config = dict(
    train_examples=26041,
    widths=[64, 128, 256],
    mixing='mixup',
    shampoo_beta=0.95,
    eps=1e-08,
    final_lr_fraction=0.05,
)
Rows from block 12 of a small sound classifier, named by matrix and row number. Rows with one number belong to one channel. Each number is 128 + 24 x the weight over its row's rms, rounded and kept within 0 to 255. All counts start at 0. Numbers have three digits each.
After each channel's rows are labels from the 100 clips, of 14848, where the channel reaches its highest value: "top examples" is what is common among them. Only what is clearly more common there than usual is listed. The data: acted Russian speech (Dusha).
# convs0: first 3x3 conv (model.blocks.12.convs.0.weight, 256x256x3x3, each kernel summed), inputs 128-255
# convs1: second 3x3 conv (model.blocks.12.convs.1.weight, 256x256x3x3, transposed, each kernel summed), outputs 128-255

convs0.90:158129118186069107138099124111085143146135143147108157131155111119116130154110158117128128122161121134089099140125098108114116126119117143149138176128119126096118123127102114136148096110142136116136114146178142135120091126151130121114123106087120069120122147115129144098118128128138173111133158144121137133118140140126134140099112119122124143188123114087162121090167123128110143175150
convs1.90:159113063148149130120150146134135116095133127096158104105106139074130093137128141127092069118072172143135108153121136078118132122098076134104098201113120082119132113100099103154161166131110132103131119128137085097136107126086163105128121112100160148144127127063122119090102079115118138108114121110102124112108176110118105151124130160109172149102118112108160121150135112115154135118118
top examples: emotion: neutral

convs0.0:131160144148125128147169116156126136096106164162119177092199140123120137097117128130121133107167132130145152135104133077140122123136117130109128094149131150125112118113129099099140144149110090105144113122122121089116172134087146114137134152113169103135167164101194074146119129170132168121125103146132145157104107109076134106138128153113119125190129124118120154111114116138073171086153
convs1.0:121131107097131133125140086138138032134121143119131100112089093113147132164108098134128143141093093159137153093126135117145164156166101133091140127179111109138141112135120128113132133089105133121072155086119138181098115140109150147099128117095122150152120094119114129111104106118093157105114117112109152104157099110139103159153155112113163119117142145081159112103139110136146120123140
top examples: emotion: positive

convs0.14:130144130089105123116144138150148140154095091115089139140105108129113093147105120122130068112172146150147121127088150111133123130121131117125153082108093139138117152092085170123120127101162152086122121117148098108141119123137146145117171110110143135064130132092131157096153105116115151119139129159157134150103100135107068147169134138119096118129052127137134132124126099136084126151110
convs1.14:126163147112178159111137106127124109102110114154129160155121119103130124132162140132143149102189208135142136121101152151138107094140145113126120148129155122115158118115117097121139153074133109163129161086151141140119120115138143097101135132153178144133157070143113135140124103160123123099085087117126165125128130129131128090118128139075149182158096184152120117097102155125097099145124
top examples: emotion: neutral

convs0.43:151116123113104097128126132126118156162097106158144106162139148134125173100101151111128129133133097115077133133152103100113137110123127156129126088126095125106125125131131120115105086139107165172192136113157129155126115139070108175125129108105204160100155170115092134119124099109152192125135150103127104145101174109120114114110129147119079126129106098132107172124156172142147118123139
convs1.43:110122093136114120104115081164159110095143151094117120125082108064143114109123108107119119083162162136119076126105142097095146098109125126080097090108124109120108150097098106135130124109137151117109097132113086113114118083149132094128139117112082094111096113113140147109101107124084094105100134119141091124113122138164125128113116131135153136126105146106082097120118094132125134137095
top examples: emotion: neutral

convs0.131:116126139120121152140123119131126140131167100131161150109115158151123135150145150110139125133158152135162170167146122158121110170108153161096121104107111103093131146109162150161150124106097090148082112133122136126083084122102150089118188143104130104102113123092154155130167154077154157098194139139173135096132124133119167111120136062120139117135138134181099129083082127142132131122107
convs1.131:122103124098084144139117145115109137113075102119102124139126079106148108117134112135105107126112118130079123068148100146096166095127125107148123089121108119136138155091116091113102121110121126148128129102139110109112145143110114080150135082152143103098147107124085125116089127102129088081151119118100119098093162123109096153106121163138099150103100140146115153140107116108147128073137
top examples: emotion: neutral

convs0.123:103144126136113108097089158122155153156117130150102131124137144114130138193146123140138123099137156127147151147147131107147114094143160125088189130149144185146104115128098131089106155148124092111102145101186105099127128144109153138158124132123113162121151163182105105134177141097087144163156118099094118145123127123129157152122160107155118088110116137106138133100132121126086120110099
convs1.123:137118153120090144126150138142114128093166201154102114149105107119103106117096138147138131160112139098180164138128136158101145127145100156084139150120137141145117137117105119110128170101148108181150136145161138160153112142150127126083134128090132113151154082086136129077104122098084138116117117094096118115123119138150141185108156132154147132091144116173103127121113130157121139140119
top examples: emotion: positive

convs0.207:083129128143132086115122133097110136131076141126153126147125110113097107134115157088145083088121124122114131137177126127202119109108137133157103141120125130126145114120143157133122124129107143105097138123148099129088127136097141122151174124099106151088140156143117124125186094110125163156106165119076119151131139085110137157097138182111160140133109103156098142079161091158144134152064
convs1.207:101134096126195118116103141135127132077163155152121112137146122115122163100147126140089125134111167127094109123119146152121116101116078097103113172096102154155100097116147108101147122117115141134116096144115126123139105157126146155139111086077117121107098130127122130123051098129087088148137113131125109056144111143099136150125139112130164119135066140105150130119165144108093134149100
top examples: emotion: positive

convs0.209:126089126131159093189117063127102120064135144098101117108119119096142117107145120089097126073113070142129167100086122100122169147092158123150161136138138115149179158129143129109164135167176123138139145130090106155113152101126156117149120128110140140116113127101144086115111079124100110135143156165136110118096102151156103135107074107168104113105137123098143118129143118120191146141135
convs1.209:148143117140136102174147147141146141146144118080118127128090106138135141103117163152132116162136095143126134123100113086104090130144129146158146160142123149162131144154112145147107115146104161090090168164146116112161154084072112127178164113162117100124132088135099162145170130135122165097082161149117107185132137122123124158117132119106154130170131143162151119115120148154154111113141
top examples: emotion: sad

convs0.246:110142134111123118148109126109123125117097127161159107124136101136121134188174090110112106156128100076126135157102145111142161174106128147097122142115102126103116117148082176103143165148119103123103099129124172104116129121142148172124129109133158119114155098146090107093132120126122190110149165130139056118135146122109109125133116139096128091131105144135113129085162119152161104124126
convs1.246:119104099148144084160130097138156112138134146105115152096144141148139112083113171145118091109116168114134132097162122125149101159107116060144148172114101138141122096101133126127143124097127125093119122125135112077169119112116108113087134153126115124156128173136131091118111135120121117149142125147059121126093113102107064102127140106135129143133111091099076127129080149169098131111109
top examples: emotion: neutral

convs0.7:077136107122112132095150143104082084130107113110129143145094139109130171131142100136126154091147131119133117126178111149155158134078159120131155120113134183148105117165118144124121108154090122090099098146154113111155129108151059118113154130140154118130145144088123120117131109123127160133168124117150124142116136124115166121112130157102116087122104160106108150102092092131126155088114
convs1.7:135137171105140116139090167085151102128120158123121074145211135118126097113135130173114175151118135136122165105121090131091133125144109112107154097114127078124105088121119133135094112130125103137108119149074123164144095151121132165151118123096124151110173107112127134118174140141130115123138137151104108120149092116167149135126118136125093123136132127185067120104158092143183132120114
top examples: emotion: positive

convs0.216:155096102119129111147091115117104123170139136105106130140131119077087150160103160096143037091145115137130151085153121119131143114135114134115149117128056110093118099148120136122128103178096157117132116078134139132157141161112108136168142091105134159152131137112118074114118147145080113135123137125145164136106136158116158151111120145130152115119095124133099102103093122105105127123068
convs1.216:118120118108129099150105142135128111149139131136127144136142133123102127136150129108127116152119130122165184126137125125120148122142105125135098142142138127109112107121132102135149138109140160157132116108093179174116146083115151157102156135105087114123142128111157134075113068128119123137126127096129138122114087095152143098157123135155085121148148114144121152153161117175151146118129
top examples: emotion: positive

convs0.161:133142087119146128105108129149142159139106114101119127157136106125116171134167120075098100117115077119137104099139132106103177150068128137120110088121128132065135137140162122113139146135123187155159134139171111132141092077094144134144109122130152111105124115114128145124108149097088093112088145069135149122113129115119100111128131114119095137091098089102123129068116097136162132113088
convs1.161:146138130122132127092125146158178150140143106089146141087115117119156119140132108123109113146105140167076141172169162146127147117147158108142130074141085138144097157117122121137139061081107137129142109127117094121120083100098131112138126146115106144133121107130116109109111153132118093134090119090118095098174089146140140132168117109156146148114103141076115081174151093157116134145195
top examples: emotion: neutral

convs0.237:111122134122158118123132116161138139155159143111151096137139152136128131117107102134186132111095173171148122106148144165147151181116141111141160130164149161146111145130136109184132140169101125142116130145145113111138123132103131130128152113138097117149087130121169148097117111116111162076156175116107085125116154075113139133122197179150103154115084094147129144130161143147152126139122
convs1.237:122143133132114132119140115092115147136079085143103133125088094109129146139145129139099093081124164129093091113151132119079115115085120128096149082141086141131141096124137168104110074168118123109103153118107108099106152136124118067105158116127144145147149139109150071124095117115147141088107099117108098137134142160134171163127121121095119084195094162129108120122136099129122103121139
top examples: emotion: positive

convs0.102:141145155111109139110146108086116144176124114122135160140123172164151102146150135131157114101100135102173141104131140149113081127138120106174150142163192156136117132152104094122097122112136105150128139100159101109138154126163099098109135069117180154122149137173136084111140120108068159127129090117113107133120149191130125133140176121131133151155121147123123173118122117151116158124121
convs1.102:111149133151116153110127131115150154080160161143099129114096147148125120155133116135113115146126111109148160142161136132122164178088145131106177130126170128157133114158124093160139116138128123210119156162152122147132147116129133129150182158150121152149105113089112148114128092116115101095128133086168150101119142146095131127151127170135083159128121163097097111129152140177179182139141
top examples: emotion: positive

convs0.19:100120131137106099127179119146084096122108135153111133123128148136121126128130107153162128144147129113101132137143155080149150095098085105148145158118128121146098193130124130122086086104050102108114139094090154124134146118111138127142102107136122116145120140082086102103124184083103135110115111131138090100128135118123084128135112108129089070107118108108066139123112111135133161119174
convs1.19:149151092120124151181089128093131120133158141146135134135148143142119128099174113152112136146132155114084129095150139139124127118123120164119123117117153159133166105113114122110107091112147147119134172116118117091121115143139134143134132157173129055125132131111169098136128132085093186133148125160132160110174147144118160093119096123154131088150134116088152161113165085109135106111126
top examples: emotion: positive

convs0.67:125124102109128134061108167102100118118089087139135106112105117151143122104155084142114128131186147093085112135111098143117167168088110125125123133130098094102094150157115078140109113085086109114162148095115157126134158139133162108100120102116155143098130156120132130127113094103130095105129113103124138138110076082104111103097138120148159149118128103128142155083151121134102115151140
convs1.67:133107170151121126144134087143082164123111135133118120122133115101155107157085135107120121071081131124131147177122153136114115127143139107110141134093145132130123152106133174082130154134139148193069121134144102150154134062202182103136130123112129116152109121129083118101122110132157117101112116148159136142116094117108108146117110124140165092112097177128107100162153113158154138116115
top examples: emotion: neutral

convs0.239:143133134118202115178106144130101110200141124082105111122126131141083122111126117130137118146098139143150170175168148149124118125135150091107133118130132158107084087144142142105144092094157146127151140101137148114172128139102140139132171124105135148157135109129121117149131097104161154121138115095133157133172123133104128114149129111130198119109121078119145151126139207140132097108095
convs1.239:145113080096135172142116136103125128089124082151081110125182100146127066167122150099085107113116086133124106131097091139127082173148111100126182167112128128128104094133088132097128141147117136089138105118102121118116158117150078144114119118081125068100161141123135135122142138100132161088083090145088146135092100094118127108149127125146113129135118128117105100188144099113170168104139
top examples: emotion: positive

convs0.168:095146147087133142089095143123108093111111100150087147129109101132094187168154148163125124117159130132134139102101106113107108158123115170166157103097156128145139103117130126140130137140135140130097164115126161110083149153170147146151107119108120127144149124084151122136159097149125089102150140133081114125131125144096114128113116122143117157168118171125116140183178113130116144131159
convs1.168:139125099173111156139135151126128110145164147138119105181143154130144109146101080114142139134113165087145124117110161093138133116099089117124120134156128120127091133103167122109102137116142118165098134118131134077130175132147168171138131161131146148177108124184154131121169108182123153111147136115124172130096147129157130151118113180124141152110151179142111149115056123136154138114100
top examples: emotion: angry; emotion: positive

convs0.163:118113121153125137119098095134065143140170119135136118129151149099163113108116156146101097083154118096120129111139134139128129130117134111135164115147167156135180141114133133156138077134133094129093093101122165119100120097111121118114154194077156154124114156148153132147140099132098147163116142065125125111105129117156117141107090168111119163083148126149120152107097139190163122090112
convs1.163:149107141141096097100152109121140101119072096129161156120121109179160121144120196127142135143141103120107147132206116066170075110123104101171110181118105131095094132123106119135115158109145172162146149113120120112110127155144138117150094117127121114133110146110110099120126114100120108111102135128152130134155134117143143156106147106106107098094143125115099118158129095127155110147081
top examples: emotion: sad

convs0.144:141093136109102150073131083115101083120124146129123082088141107150096148073133133108167128153084126123104162107123113116121138121137105120098110121166123117100117131078109127116119122102115071153135091119135098091121152134111148111105142167109113097116117110077125154155142113138134139153132143146155121144119130102131122118084136108119123108134076110104140119103147141105136140143162
convs1.144:178140126123133118146122171135120130134115150188130152142111096120099123152130097171144119123157151083194132134107117118108134119128130145143136151116158113137102085123140125103151154108129149132067121124114103103139136088126184126106174082172116114103124123119120097134074159134097127111135128140112146118133122177110141098117129174098143088147139134118158156125124138119120159124121
top examples: emotion: neutral

convs0.31:112125118157137145131165119107126094123111145112134132160118111224124126126136133132154132121118093129157159106160130123122147134079135139128105107185166156162146116118124124146095128118120157114121135141141075119157144131131161114068120122128144132128133099143124117155141160146110120105137123154131141122146135145129120152176117071120087099083146125156119133118090096132145110103132
convs1.31:120185124082135156138149118118116142126141154129137133077156122152121139153127107072161133148099089094100137126132130155108127103135082095119164145127143133145152151097069137103142103099092112119108084103103156182126090098143136083130172144103160129107148129097107136108157098127111163126124093099140094123142123148105147131140155102081122158155134154112152098134108123185177146094121
top examples: emotion: positive

convs0.223:131098163138133114137158112097104094149094144120177146141123093097156132105127121142120107164148154147140120146134111152107082152123135120110131122134104144117147086161128151085104092137098150132088108143134166102110104131139152124116143103112115110121098166151116095131148117119121154111193103157117121149122134154125157171116138114158145157114151129143079135099107129077175108125137
convs1.223:131106098154109167130161160123135140162125154108144136148143105150148137131111062120160150111144101117074100098100161157112142138154131134079102131103156121141141137150146087096095141163133112126125136167097110111135065137107103140127093106147146113102074100144154093112087120126093129095106137136119118096159162119109132153155100127102167128134150133105188123120151142115150162145138
top examples: emotion: positive; emotion: angry

convs0.29:161134135179114117093112080084119137118107134121085120078128111116115143086143112134158125093154087114154129108126117182113130121116119129123130188084150122107109127157075149137140169141141119141161115106111127121126122129099149167101105114111146116120146146172135115113093129135138116100121174138142132147135131117125085176105123126134136125142079127120155148094154137161091112167167
convs1.29:106109105160140119138122119144184133117106132128139131118118147080142133144124185140132075117155120122159133177124117102128115090105121149133171140106122095118088110056122179128118135100120142122122125179139103130099136150134176098143124059147139138137155092092120114128085113133141125146104112164132099127110115118100143152091127177111189104155118140126116178091096120133126129131080
top examples: emotion: neutral

convs0.93:192108149070138118113127182105120134114125130120129081126102114118146126109180134170131130149164161105120079141110096157138160126109117123113110145118105102127124137077155101158170121086108118154157108090144096144103110146117150104138153116138183127125083158138145134179134124151109157116111134139165111187117099128087097127153132118128126125142127144096105103095146114138160116148093
convs1.93:174135133098141146096107073152088138118133119116092108118147107092104089139137098107087097139113171099081110148135155176123141094111155091160109118113156128142102148122146143102144090170131129133099119111107104104113172137117150097114082129093123108123112081109070114132124128090147118120123113159128151110071117103144115147145134119103172146120135098140128104157171139128112157129142
top examples: emotion: neutral

convs0.84:175135102156086111119149107152108143113097107152124119123157113138159151084149153120116134160170131149142139148152105161109112150121110117134139146158141125106107125124114126168104129066167129085145153111116127136152132136122122123125158081120119155163128138182100150147147090141126144144100174118118132183131162131122109133140101121143113179181152110107138123147160165140092120163146
convs1.84:143122131134154115158080084105097143119105151089097155088085081088144118147116078155141116100097137142097075113096133081142079137124092098116137148126109142121129106094111144140142157113118160159119136092150105130131127133107164082129067118124113081075087153108119109144111145096097148126130119105121110133115121117108120133080112069113146103123121138143145088094115123113129119155083
top examples: emotion: neutral

convs0.66:188132147127131122113131132123100127138090103157129127125128146108133141147110111105115146147131085144155120097122143113105103129111120126125134111171148091114109133111135117155172120112148145134172148101095110118111120101116143121098133149088145111074120097093131134059126164124135105119094125108118163151114122116110104125095086137124127147138128123110144150150132142100182136137166
convs1.66:145100146144116097189124114163150111109128100125095104100143118112130138111133124113123096146128119130118113131132124148124136142126126076105118118125110124147140108142124131130101119128117133116123152150156126144123106120130113146124168091100125115134148139149124118113102117134094124120116112102151126090131149095116159123115137119128098112110155091101104103114172092155102131112113
top examples: emotion: neutral

convs0.58:146126150139090121105121113088131094128125172156102124121104158139092093118156121143138128127162082150128140185127130132145126133088144143118109135099109115121133145138131155123100119121153131123105141133161145136120154115151139116181120161106148145113178107148136151111160107097158172157123138157092161122092138132154137166113097103108142158129140119110136128127124196162165122126158
convs1.58:092111074152127132090106125095107093130142153147138119124108122160131120135074173119132123110122126103123130092190116099088128126098096079093137084132124096112142094120099118118133126127100158130092117068105139148135119126106101176173119116111124120144118130129104079110104105102070127156142136130099152101127152097119124109088140144147127103113143128116136121114158117101103152106126
top examples: emotion: sad

convs0.240:102145138174132121124114136147064131124105128128139107125183064132141143113124134123085154145104114151136111173105099137097123123089160113148130142183145117124157113144150120152103125112098127124118160137090098100126180108111141117167126114132127108121110121156134103128183117193155178136104172182122112119112128139180133145136120109139152158153103141186122157136149147124101142110147
convs1.240:172149143143104120113130118155125143132126080077134135112174129132114116152147198155133108113084170106126133128112133166090087152105096124106181183107143115113110163107090138149139114130117159130109155185134139123154104113151104120115145101124102127117119096123092105108074131107163183134079101161109134140099135117143085152140122081095161101162087117112149142124153142116122087134119
top examples: emotion: neutral

convs0.201:134129109146121159094115133150065149115153113149125144168135142132125123124119164150147107140121120164122123168114103164112137127148078094124116126170120142142147132131148163143145154102154124101121142138188129164107139154135133173094149087110161131203118131140126124143188133157119165163115186092142135128105133107083154139129138162104126121157133156132101087091118139118144133127160
convs1.201:163091148124117091105126097151151175166097136132154169092122146102114147091136147136121110117119110127116069124145116111095124141132108128128136085124091082164117119091097168147127109129167174122105131138098116130073101126128124103120087130108113103111113129191109152099132117098119172138133114114133129111137130096150119112158123116105115136144086087135156114137178075125140121119136
top examples: emotion: positive

convs0.157:097125175108116165137158133143132155137091104123132150131168136165128140133134179103136128098140143116131127110114148134174141126103147129119105153208158187155121110119122102136125160165160127105076111120151130124117199123142112141139132079116121130140120153153137125163140100145135121123135105143135146140128127097114144133121157119121090120122149163146149129117154129108136121122130
convs1.157:153122125096139091126129129145126140177157133119073110094095120112136152120121178145143154132116125152133140143121120115100156178112100152136181167145132130114120102088133126106131109115122099148076139180101118134152103115099139112148104154148128077096129094079119120123132101120131168161133107174121109115153127122114104138118124151120131135128142144142120050091129149135166178110107
top examples: emotion: positive

convs0.12:131088136115135136179136141169112166114093137169140122161142129141123153127079117152108107184109095146180156122088106149140116085115130131134119108116103147115086113111160143094116161120121115136113134131138177076101143119143146144194168092088096145129140112148150107104122124140129121089108107147121109135116142173137120141139169145133084116158126108103114147175095110116190115124137
convs1.12:120127094108156093128139119102102123120144111138084117112142128127078134101119124175107114106141095166127091094139162122128111158139123144137137137126095102094110096162133127123142113137121139094090076156113115119166107109108086146116113122113136109140138141128114093155179099150136128109158114112097113123130113142121142102088098138116118139097137155096132128123127133092113098116172
top examples: emotion: positive

convs0.76:165126087140090093126146114105129113152120086104138124117141105149119089115149133116147107162100152125094094153097077161146113110149136110076089107155109116107134119124145115118137102099134158175175147120157133132152145129114118128100132107117157139121110147098119135124105109179157112135099085127151171150119124163144130111124148135143132125158105133101113129130170107171161112145152
convs1.76:112097100159142108133137094179128115130102120116126097098134140106136127095125111102094127103117140088113129140120107152105127133147173135172097129113111115121120140134130116129142125161113117111048095128055123142092125123119134112118116128085107167147128109116132094139128159150146146105143147122162126167107122105133115099129073084153192102132146112133120095089128094097103110143100
top examples: emotion: positive; emotion: angry

convs0.36:111162158069160164106145101105119095190131114126167080141134126118117129114080089101138130113094131105146135123161119144124153163139155124148166100125123127102135146123159144113166137118166103140116101140135092086129154163097137139102158139109084138127128151093135144139162104108134132141121145128144107124134101133131159085135175165113143087133105078143116131148133151076149141117078
convs1.36:158182151149081143134121147085128155137132137106156122093153139134209076100109151128125132141150148129148124083121109161093082163141156099110140117114154171114128129080105092102154141088163128091175119130133119122134161130143128140144140133131133121123124104103106110157163158120151094095121143158113109152179130152107143132163156132130115113113145131102105123139141130068142148109164
top examples: emotion: positive

convs0.38:113092138088134112095070152132111085102143134162107126191115134114133179195118141170148134165142104141143165157108066114152106109157124150175135153119132154122084112115128125128115107111141104133120123108140098126141131122159124108127145098133092114144154138133094105156132166134125130129151121119111102107100112112128157182115170116158111130149120121100114164122146102142076138123131
convs1.38:157108150145124137165098105141143160078111125146120113108133114126112153150103081124120095153111130140109129143123160112136109129076114100094130168147126104136110111164145143168136104119122143116092141096113087105160111145145129156129146117161114119144127095139147117140128141167129139119144136118091120150116143162131142121123146162133130150111132098158126088119121122144149142112119
top examples: emotion: positive

convs0.129:116123130126080136101152115119182165157153155127118121078141170072154112145163077111134128103101160105114146112158120152158139158120142051111105143140141145160152129167132098138157173127132169118155116144116135180104098088100138126130145115138162105161165114158126124173110159120143112151143130104132095129111166140121143089134105113148115166141080145118110127153123117092137116160153
convs1.129:113148125102103141127131120137056124108135111141155125087105084101163108192082139129164116149122131123136138119150117113155107125144108160144160097162115135136150143087120123110099103099122152173119162119127104167203133132103139130091151153162118091146143121115145128124117106128147121149127189084122161150118102116115103103138121139130118130118159123120186131093142153179150186141187
top examples: emotion: positive

convs0.226:109098127141145145163107114149096107160134144133085143188133116131098116133163119168182121154152137148135145137108104138120101138134125124088106148143097175130094104136107118134133144130139135108146167104148129119126127129165168085084146110124157117180155096143090128155134138139110139183180157142135141175128164156112094158107139116129071120130097149146137123140091171120131116160169
convs1.226:133180141127144163054073088133113142093182148178132129183081094133109103120111087146086135132126113151101155116135146144140130102147132108118140118137073094150131140141127110215097107148137122136090147118107153155142157132149126116117167099123141133126117129109142122125146101147107117114112086153115114118076129115108159123133144117064162159125116130129163159129102121109156140145123
top examples: emotion: positive

convs0.193:164104099097127149120111119147123155110109104120141140117128115156120159145162179102151122127162129144095122139087171101094144082139137137065169123103141143103082137121155155157117092105103133164185123143144143084123119163172127103089114152122116112127112152119070176127110145133146124100122148129134173130122121165131148187075144117108150088111086117146169112168157145105137132089150
convs1.193:141123151135161135145118101111095144156105109147068071160135122091098134165116131162132119112109149075147149138143151111111095105087090080103117105128144146142114099109142132124103095154144183121136125134113170106082157129152130141116130096135107118107144119149131134068100133087132151154106167126136136076107122088133113108122121111108150099122123146129098143115108115107114101128105
top examples: emotion: angry

convs0.253:126133122130158181147125140151095174151116156111085137151140141098112159119156115091148120141147147135138125097064126137109108122108090118095149208111162130106108113100131116136132099125146126149170166128121097138095137163131102115141145090120115128158128143163119155121129133114105148152149131094168111129109145115132167135145145098149158155193114071105160134169174116099116122161125
convs1.253:142103126129124129098105126156126093123125081096112116120103079092121134144079102094121154099130134128131125123135118108126103139147149133138049109125120071128115116110151126158181111127093104131064106115098173148142097163146169116137100153138126104112131155128143094180136128142115111082134106128108087103106095137146139140113136109125112085115119148131166126108108133170138117101094
top examples: emotion: positive

convs0.199:144169140130175113125106137171128166064131114110123134118128129136180144126081164137114152102145126118071122143141111154079190147139180174146133119143130151115194126094116151136116132130134146135145096124092128165125106177103161158129132120107115126179130135093112175159139140143161174159170160147151095102101133117127144112161137132159132126133112147153132111142140159132125135145148
convs1.199:152123112116141081139071117119132100119116111114144125090118116091140132112134123116104102163103179128115088149079083117138111132124123112149106102143097104124100123091128157094132089116117087124153147145121110143088154113104138063121128114113134079074082117089131136156135096071096138094103134149108126117119183144139118128142162134128125113128105121132082103127109124108131111086104
top examples: emotion: neutral

convs0.124:147145137140146162141153101137153144181112095120147153123159136098134153154079120090116172130120115105164085140112141142158137125113145146131159087133139136150164142115108141117147082117088104132164111110124106137108177144143113139110165156131089135112184119128131114139102109093139156093095132166135147145125125158129116142081119163105123144162123171130127124118166122127135114127140
convs1.124:102104100129119138174195136157137117146070146091123101121134139139106153112136142134158148111115166161097139117124150152109098098169099125111138090108148193108094128089159140112103146094155141099103117134128105175111117108110131109104152139153113123152137072139126083170114102145138115104085111138109150160098107136140108159098112154169163124091153096115118102081104135086123146105147
top examples: emotion: sad

convs0.182:113168117148136140152160118145129118089120101148147124112162138161112169127120106119143200109120136117174097112086175097136147106134157130158130088105149113119143165138159091111094118089127133135091153192135110125127137101120097141123159154151104159131146136133111141157093134100139194107097153140120115115107095134125121128142135166086148154145099100142132149128136139113196132133154
convs1.182:114112113090105150172132106102174100110120125098117145111114111113152150110167081133135123110129129130097142107100141145128120102132114134109110115099124128142110153100138125087132088134141111101110126124124128076136056126076135143128192127109098107100140108124172152137163135131143097117118106111131060103141117166137113159140113120120126164132152168118114107049114121126101115132153
top examples: emotion: positive