{
  "input": "log_mel",
  "targets": ["emotion"],
  "beta1": 0.95
}
Rows from block 3 of a small sound classifier, named by matrix and row number. Rows with one number belong to one channel. Each number is 500 + 25 x the weight over its row's rms, rounded and kept within 0 to 999. All counts start at 0. Numbers have three digits each.
After each channel's rows are labels from the 100 clips, of 14848, where the channel reaches its highest value: "responds to" is what is common among them. Only what is clearly more common there than usual is listed. The data: acted Russian speech (Dusha). In brackets: how many of the 100, against the usual share in percent.
# convs0: first 3x3 conv (model.blocks.3.convs.0.weight, 64x64x3x3, each kernel summed), inputs 0-63
# convs1: second 3x3 conv (model.blocks.3.convs.1.weight, 64x64x3x3, transposed, each kernel summed), outputs 0-63

convs0.59:459488478477512514564496522504482475537507438495512478519467521503512519495493484476500474501490460489505476485524477491489491523494569529518514528498478492472493454542514457484510526485537498
convs1.59:489498501478478510508488544512507488547505471480496503470510478493477498492453540496466529499492503503498486514457509496429483492495491535528513499479505475433481495477445534514460485475523531
responds to: emotion: angry (47 vs 18.1); emotion: positive (40 vs 18.5)

convs0.8:503465504482483489458439447464520476514502492454526523475492484512483530510504510451522499511515502466465499466470525522516494463510464489489502540480502444477511517478494482502517507514499543
convs1.8:508516550522485481497465522498482547466468523494520518525499457485537520478514482477477522513523482520506479488515522452515463514526466521478545499555537488549524492479495473500517516493484504
responds to: emotion: angry (44 vs 18.1)

convs0.49:526529572450527488491538536457524527471478531501449494500494518512506489494478482500511519503471478512472484491524519508470498508466486518501485543501497494502500514508508479534481453492530443
convs1.49:460479478517504454464507527490506489496494523476464486482503494500454476484529504513494540484490472487534485532488449512536466502471465494488460518505522544492538495478523460512469522534463501
responds to: emotion: positive (53 vs 18.5)

convs0.23:486464521480530474469500525500517518532543494500509526449526488532485539484502481503528512524475514489490459499533508513450464507489476471522537528507454536466511494502513486501535472509497449
convs1.23:496475527485496484483494487537484492474518503512472477535517453484511502450515511462450479473457525456498504508464511474482484468506484490468468534489480493448476484510489494474496459477464531
responds to: emotion: positive (38 vs 18.5)

convs0.35:463507454510502479512465513506488482510484504493492491541453483508511474502503490464486492505532492508460508485546558497501538488478466535467524539484473504514474469493488486555497530472451516
convs1.35:492506513478511494502509474488468499527456516527505493527508527495545515505465471493525491534478506498532514503527556529538540518491501521514536463501562504453481473462498535490462482486482515
responds to: emotion: angry (39 vs 18.1)

convs0.48:509453527527463478525496483490448495462515512513485553521511497507522466493548502495446515552485462546516505500522486520502476501474514485499482519527480533518519492460536488507478522490516484
convs1.48:536486483508474485462533515533486536504474511500533486479529467555521474507487465484502512499472491502519438518500474476522457506517466486512528540509483489520471474442508514527480487518493481
responds to: emotion: positive (39 vs 18.5)

convs0.5:477443507514462517519510491464471542526526497491534548475515486476506442487477499457501495495459499562478486482490460491488511522484532519497471516500489513499469468482487470505497466507518515
convs1.5:504487506529469503564449483457500507504500484504498491473547492497492524494460491484500501506488540509462508531467515479522486474507510470517510524489516466509486500470524441462487543445508492
responds to: emotion: positive (48 vs 18.5)

convs0.2:503536530510490496570504529530510485519447502465502495529471465493511495528469491479489452482498489495509539518506481466467524518507506522553475456493492503482509517557487512512471493489525483
convs1.2:479460490538452492498467470509500476519511470500416483447486483481499537478455460485521488493490523529483507510525508496452524499515480479518496486510473511477456494491475488475486488486485499
responds to: emotion: positive (42 vs 18.5)

convs0.3:477505467487476499476509482524458481530473517522563522535520501515507499503466478501490507538518519481490478525474488527422516500491492493544486476473513465514501483470529458535508501489468522
convs1.3:465486485461516508556497505447529467527558517539481523490498475516501489482487464525512480537478504534531471495514501506546497506506510512546526518490526525495463483486507499517542483469499478
responds to: emotion: positive (43 vs 18.5)

convs0.37:523491558534501494503516500467474507523522518470500490503501530514464494482566499453496473469474514523508476532507524503548517511510558510498475516474538496490482495513542484496448530491506487
convs1.37:538522479527441491475525518466528517505470561484476509506493486524520441473495474494492468470458486490498468511525483474474449509479499482526532474497491474507469501490497467511498508467505499
responds to: emotion: positive (41 vs 18.5)

convs0.46:519475482512451488487533542513505507510511481490507474529514478501553540493505501507458488503447465518515482464484509526487508486461522557529501489507485465513471487460496460444504497511490511
convs1.46:529464487483481525522509480595519473491518495512467555477479511476515522475493502492481483538484473526529501501491468487521511494469505471511478500511525486465473472507493546476476474519483512
responds to: emotion: positive (53 vs 18.5)

convs0.15:474509456451523519521496439464473452458485490510522494493464533494547534490512473481496492498477505495508487492535478515518508518489481498506503514477517527527565462462474484521500503477504498
convs1.15:474486478476499490495446529483464512491455491552516502526505489534518477499537487459469517528470513471485506515465490479564508486521495491467561516503477472515524493531509501467501486499477501
responds to: emotion: angry (40 vs 18.1)

convs0.19:483449474484489477478508471509501464521493552497500460550554506488495506507528488515481485515490527457483505509477505527573463471507477487455483500519521501465492482494473475491533488486497508
convs1.19:467501434507510506469527520538520491519528515498511516531515479498571478510495473540457475530453522486517510489488524470531524518528506455526529511508508472494500500479476478511476518510512525
responds to: emotion: positive (68 vs 18.5)

convs0.39:533479500528495528483516505535513495491503498507441506519502501470513520462496452472474479467519508518505543504549455491516490483503533515508462484470506512487480562453515496455535489507487486
convs1.39:501494520516520529489501515511518485438485505519487518504469469500497510515476495482447527475517549491478541532517501502475490470506469485483545482452488489507525541544476445504465524499508472
responds to: emotion: positive (44 vs 18.5)

convs0.4:455481521507527499490528447481453494510478480511460505495503444491539495491437474489483511502511500514500459487492523470484503520479504486475520539462548521509460459464496516493507508503520504
convs1.4:505495495537481505523526500472519507475486464477513514522490481491514495530495535458495481468497534500545512565528461542446502533509493502490489476490545528476498497513548545513519525509508481
responds to: emotion: positive (51 vs 18.5)

convs0.55:472507503490429499546479481511504540474525509487486498557503483463523482459529457475486491489519516510469483518474551525484493509453487553482516505502510490514510498495510486491539506502472528
convs1.55:517445518522483515503522467562500499485495516488511506506490465531527491503541467493511454544462478489539464495500476495473484457505493457473507516534499501499544478478536501474482519498484473
responds to: emotion: positive (53 vs 18.5)

convs0.60:476548526511551533536531462480497484521504504465541540480501496514492517462507492494493463496507560482509473507485537541462488483483489479556497550509479474492495500495503494510469494508503518
convs1.60:462492468464467502517507491493477498511540496477508544496466466515504507479477502507507463482493459535506492507520514500477482505515552483543491493474514509472468513485509474459558520561475530
responds to: emotion: positive (50 vs 18.5)

convs0.6:510486507454541498440482493490554505494511514484487491497491488508496522455551544490459507457512532477509486493479491507465480465511497469494450504460499496487520478537517522538495481506484532
convs1.6:524486476501549490424496505508482479533511547463529516521472502480518484480507524469462531526477466514509482498514495502536547520522520505485461516462505524503497474500500507512510477550474485
responds to: emotion: positive (45 vs 18.5)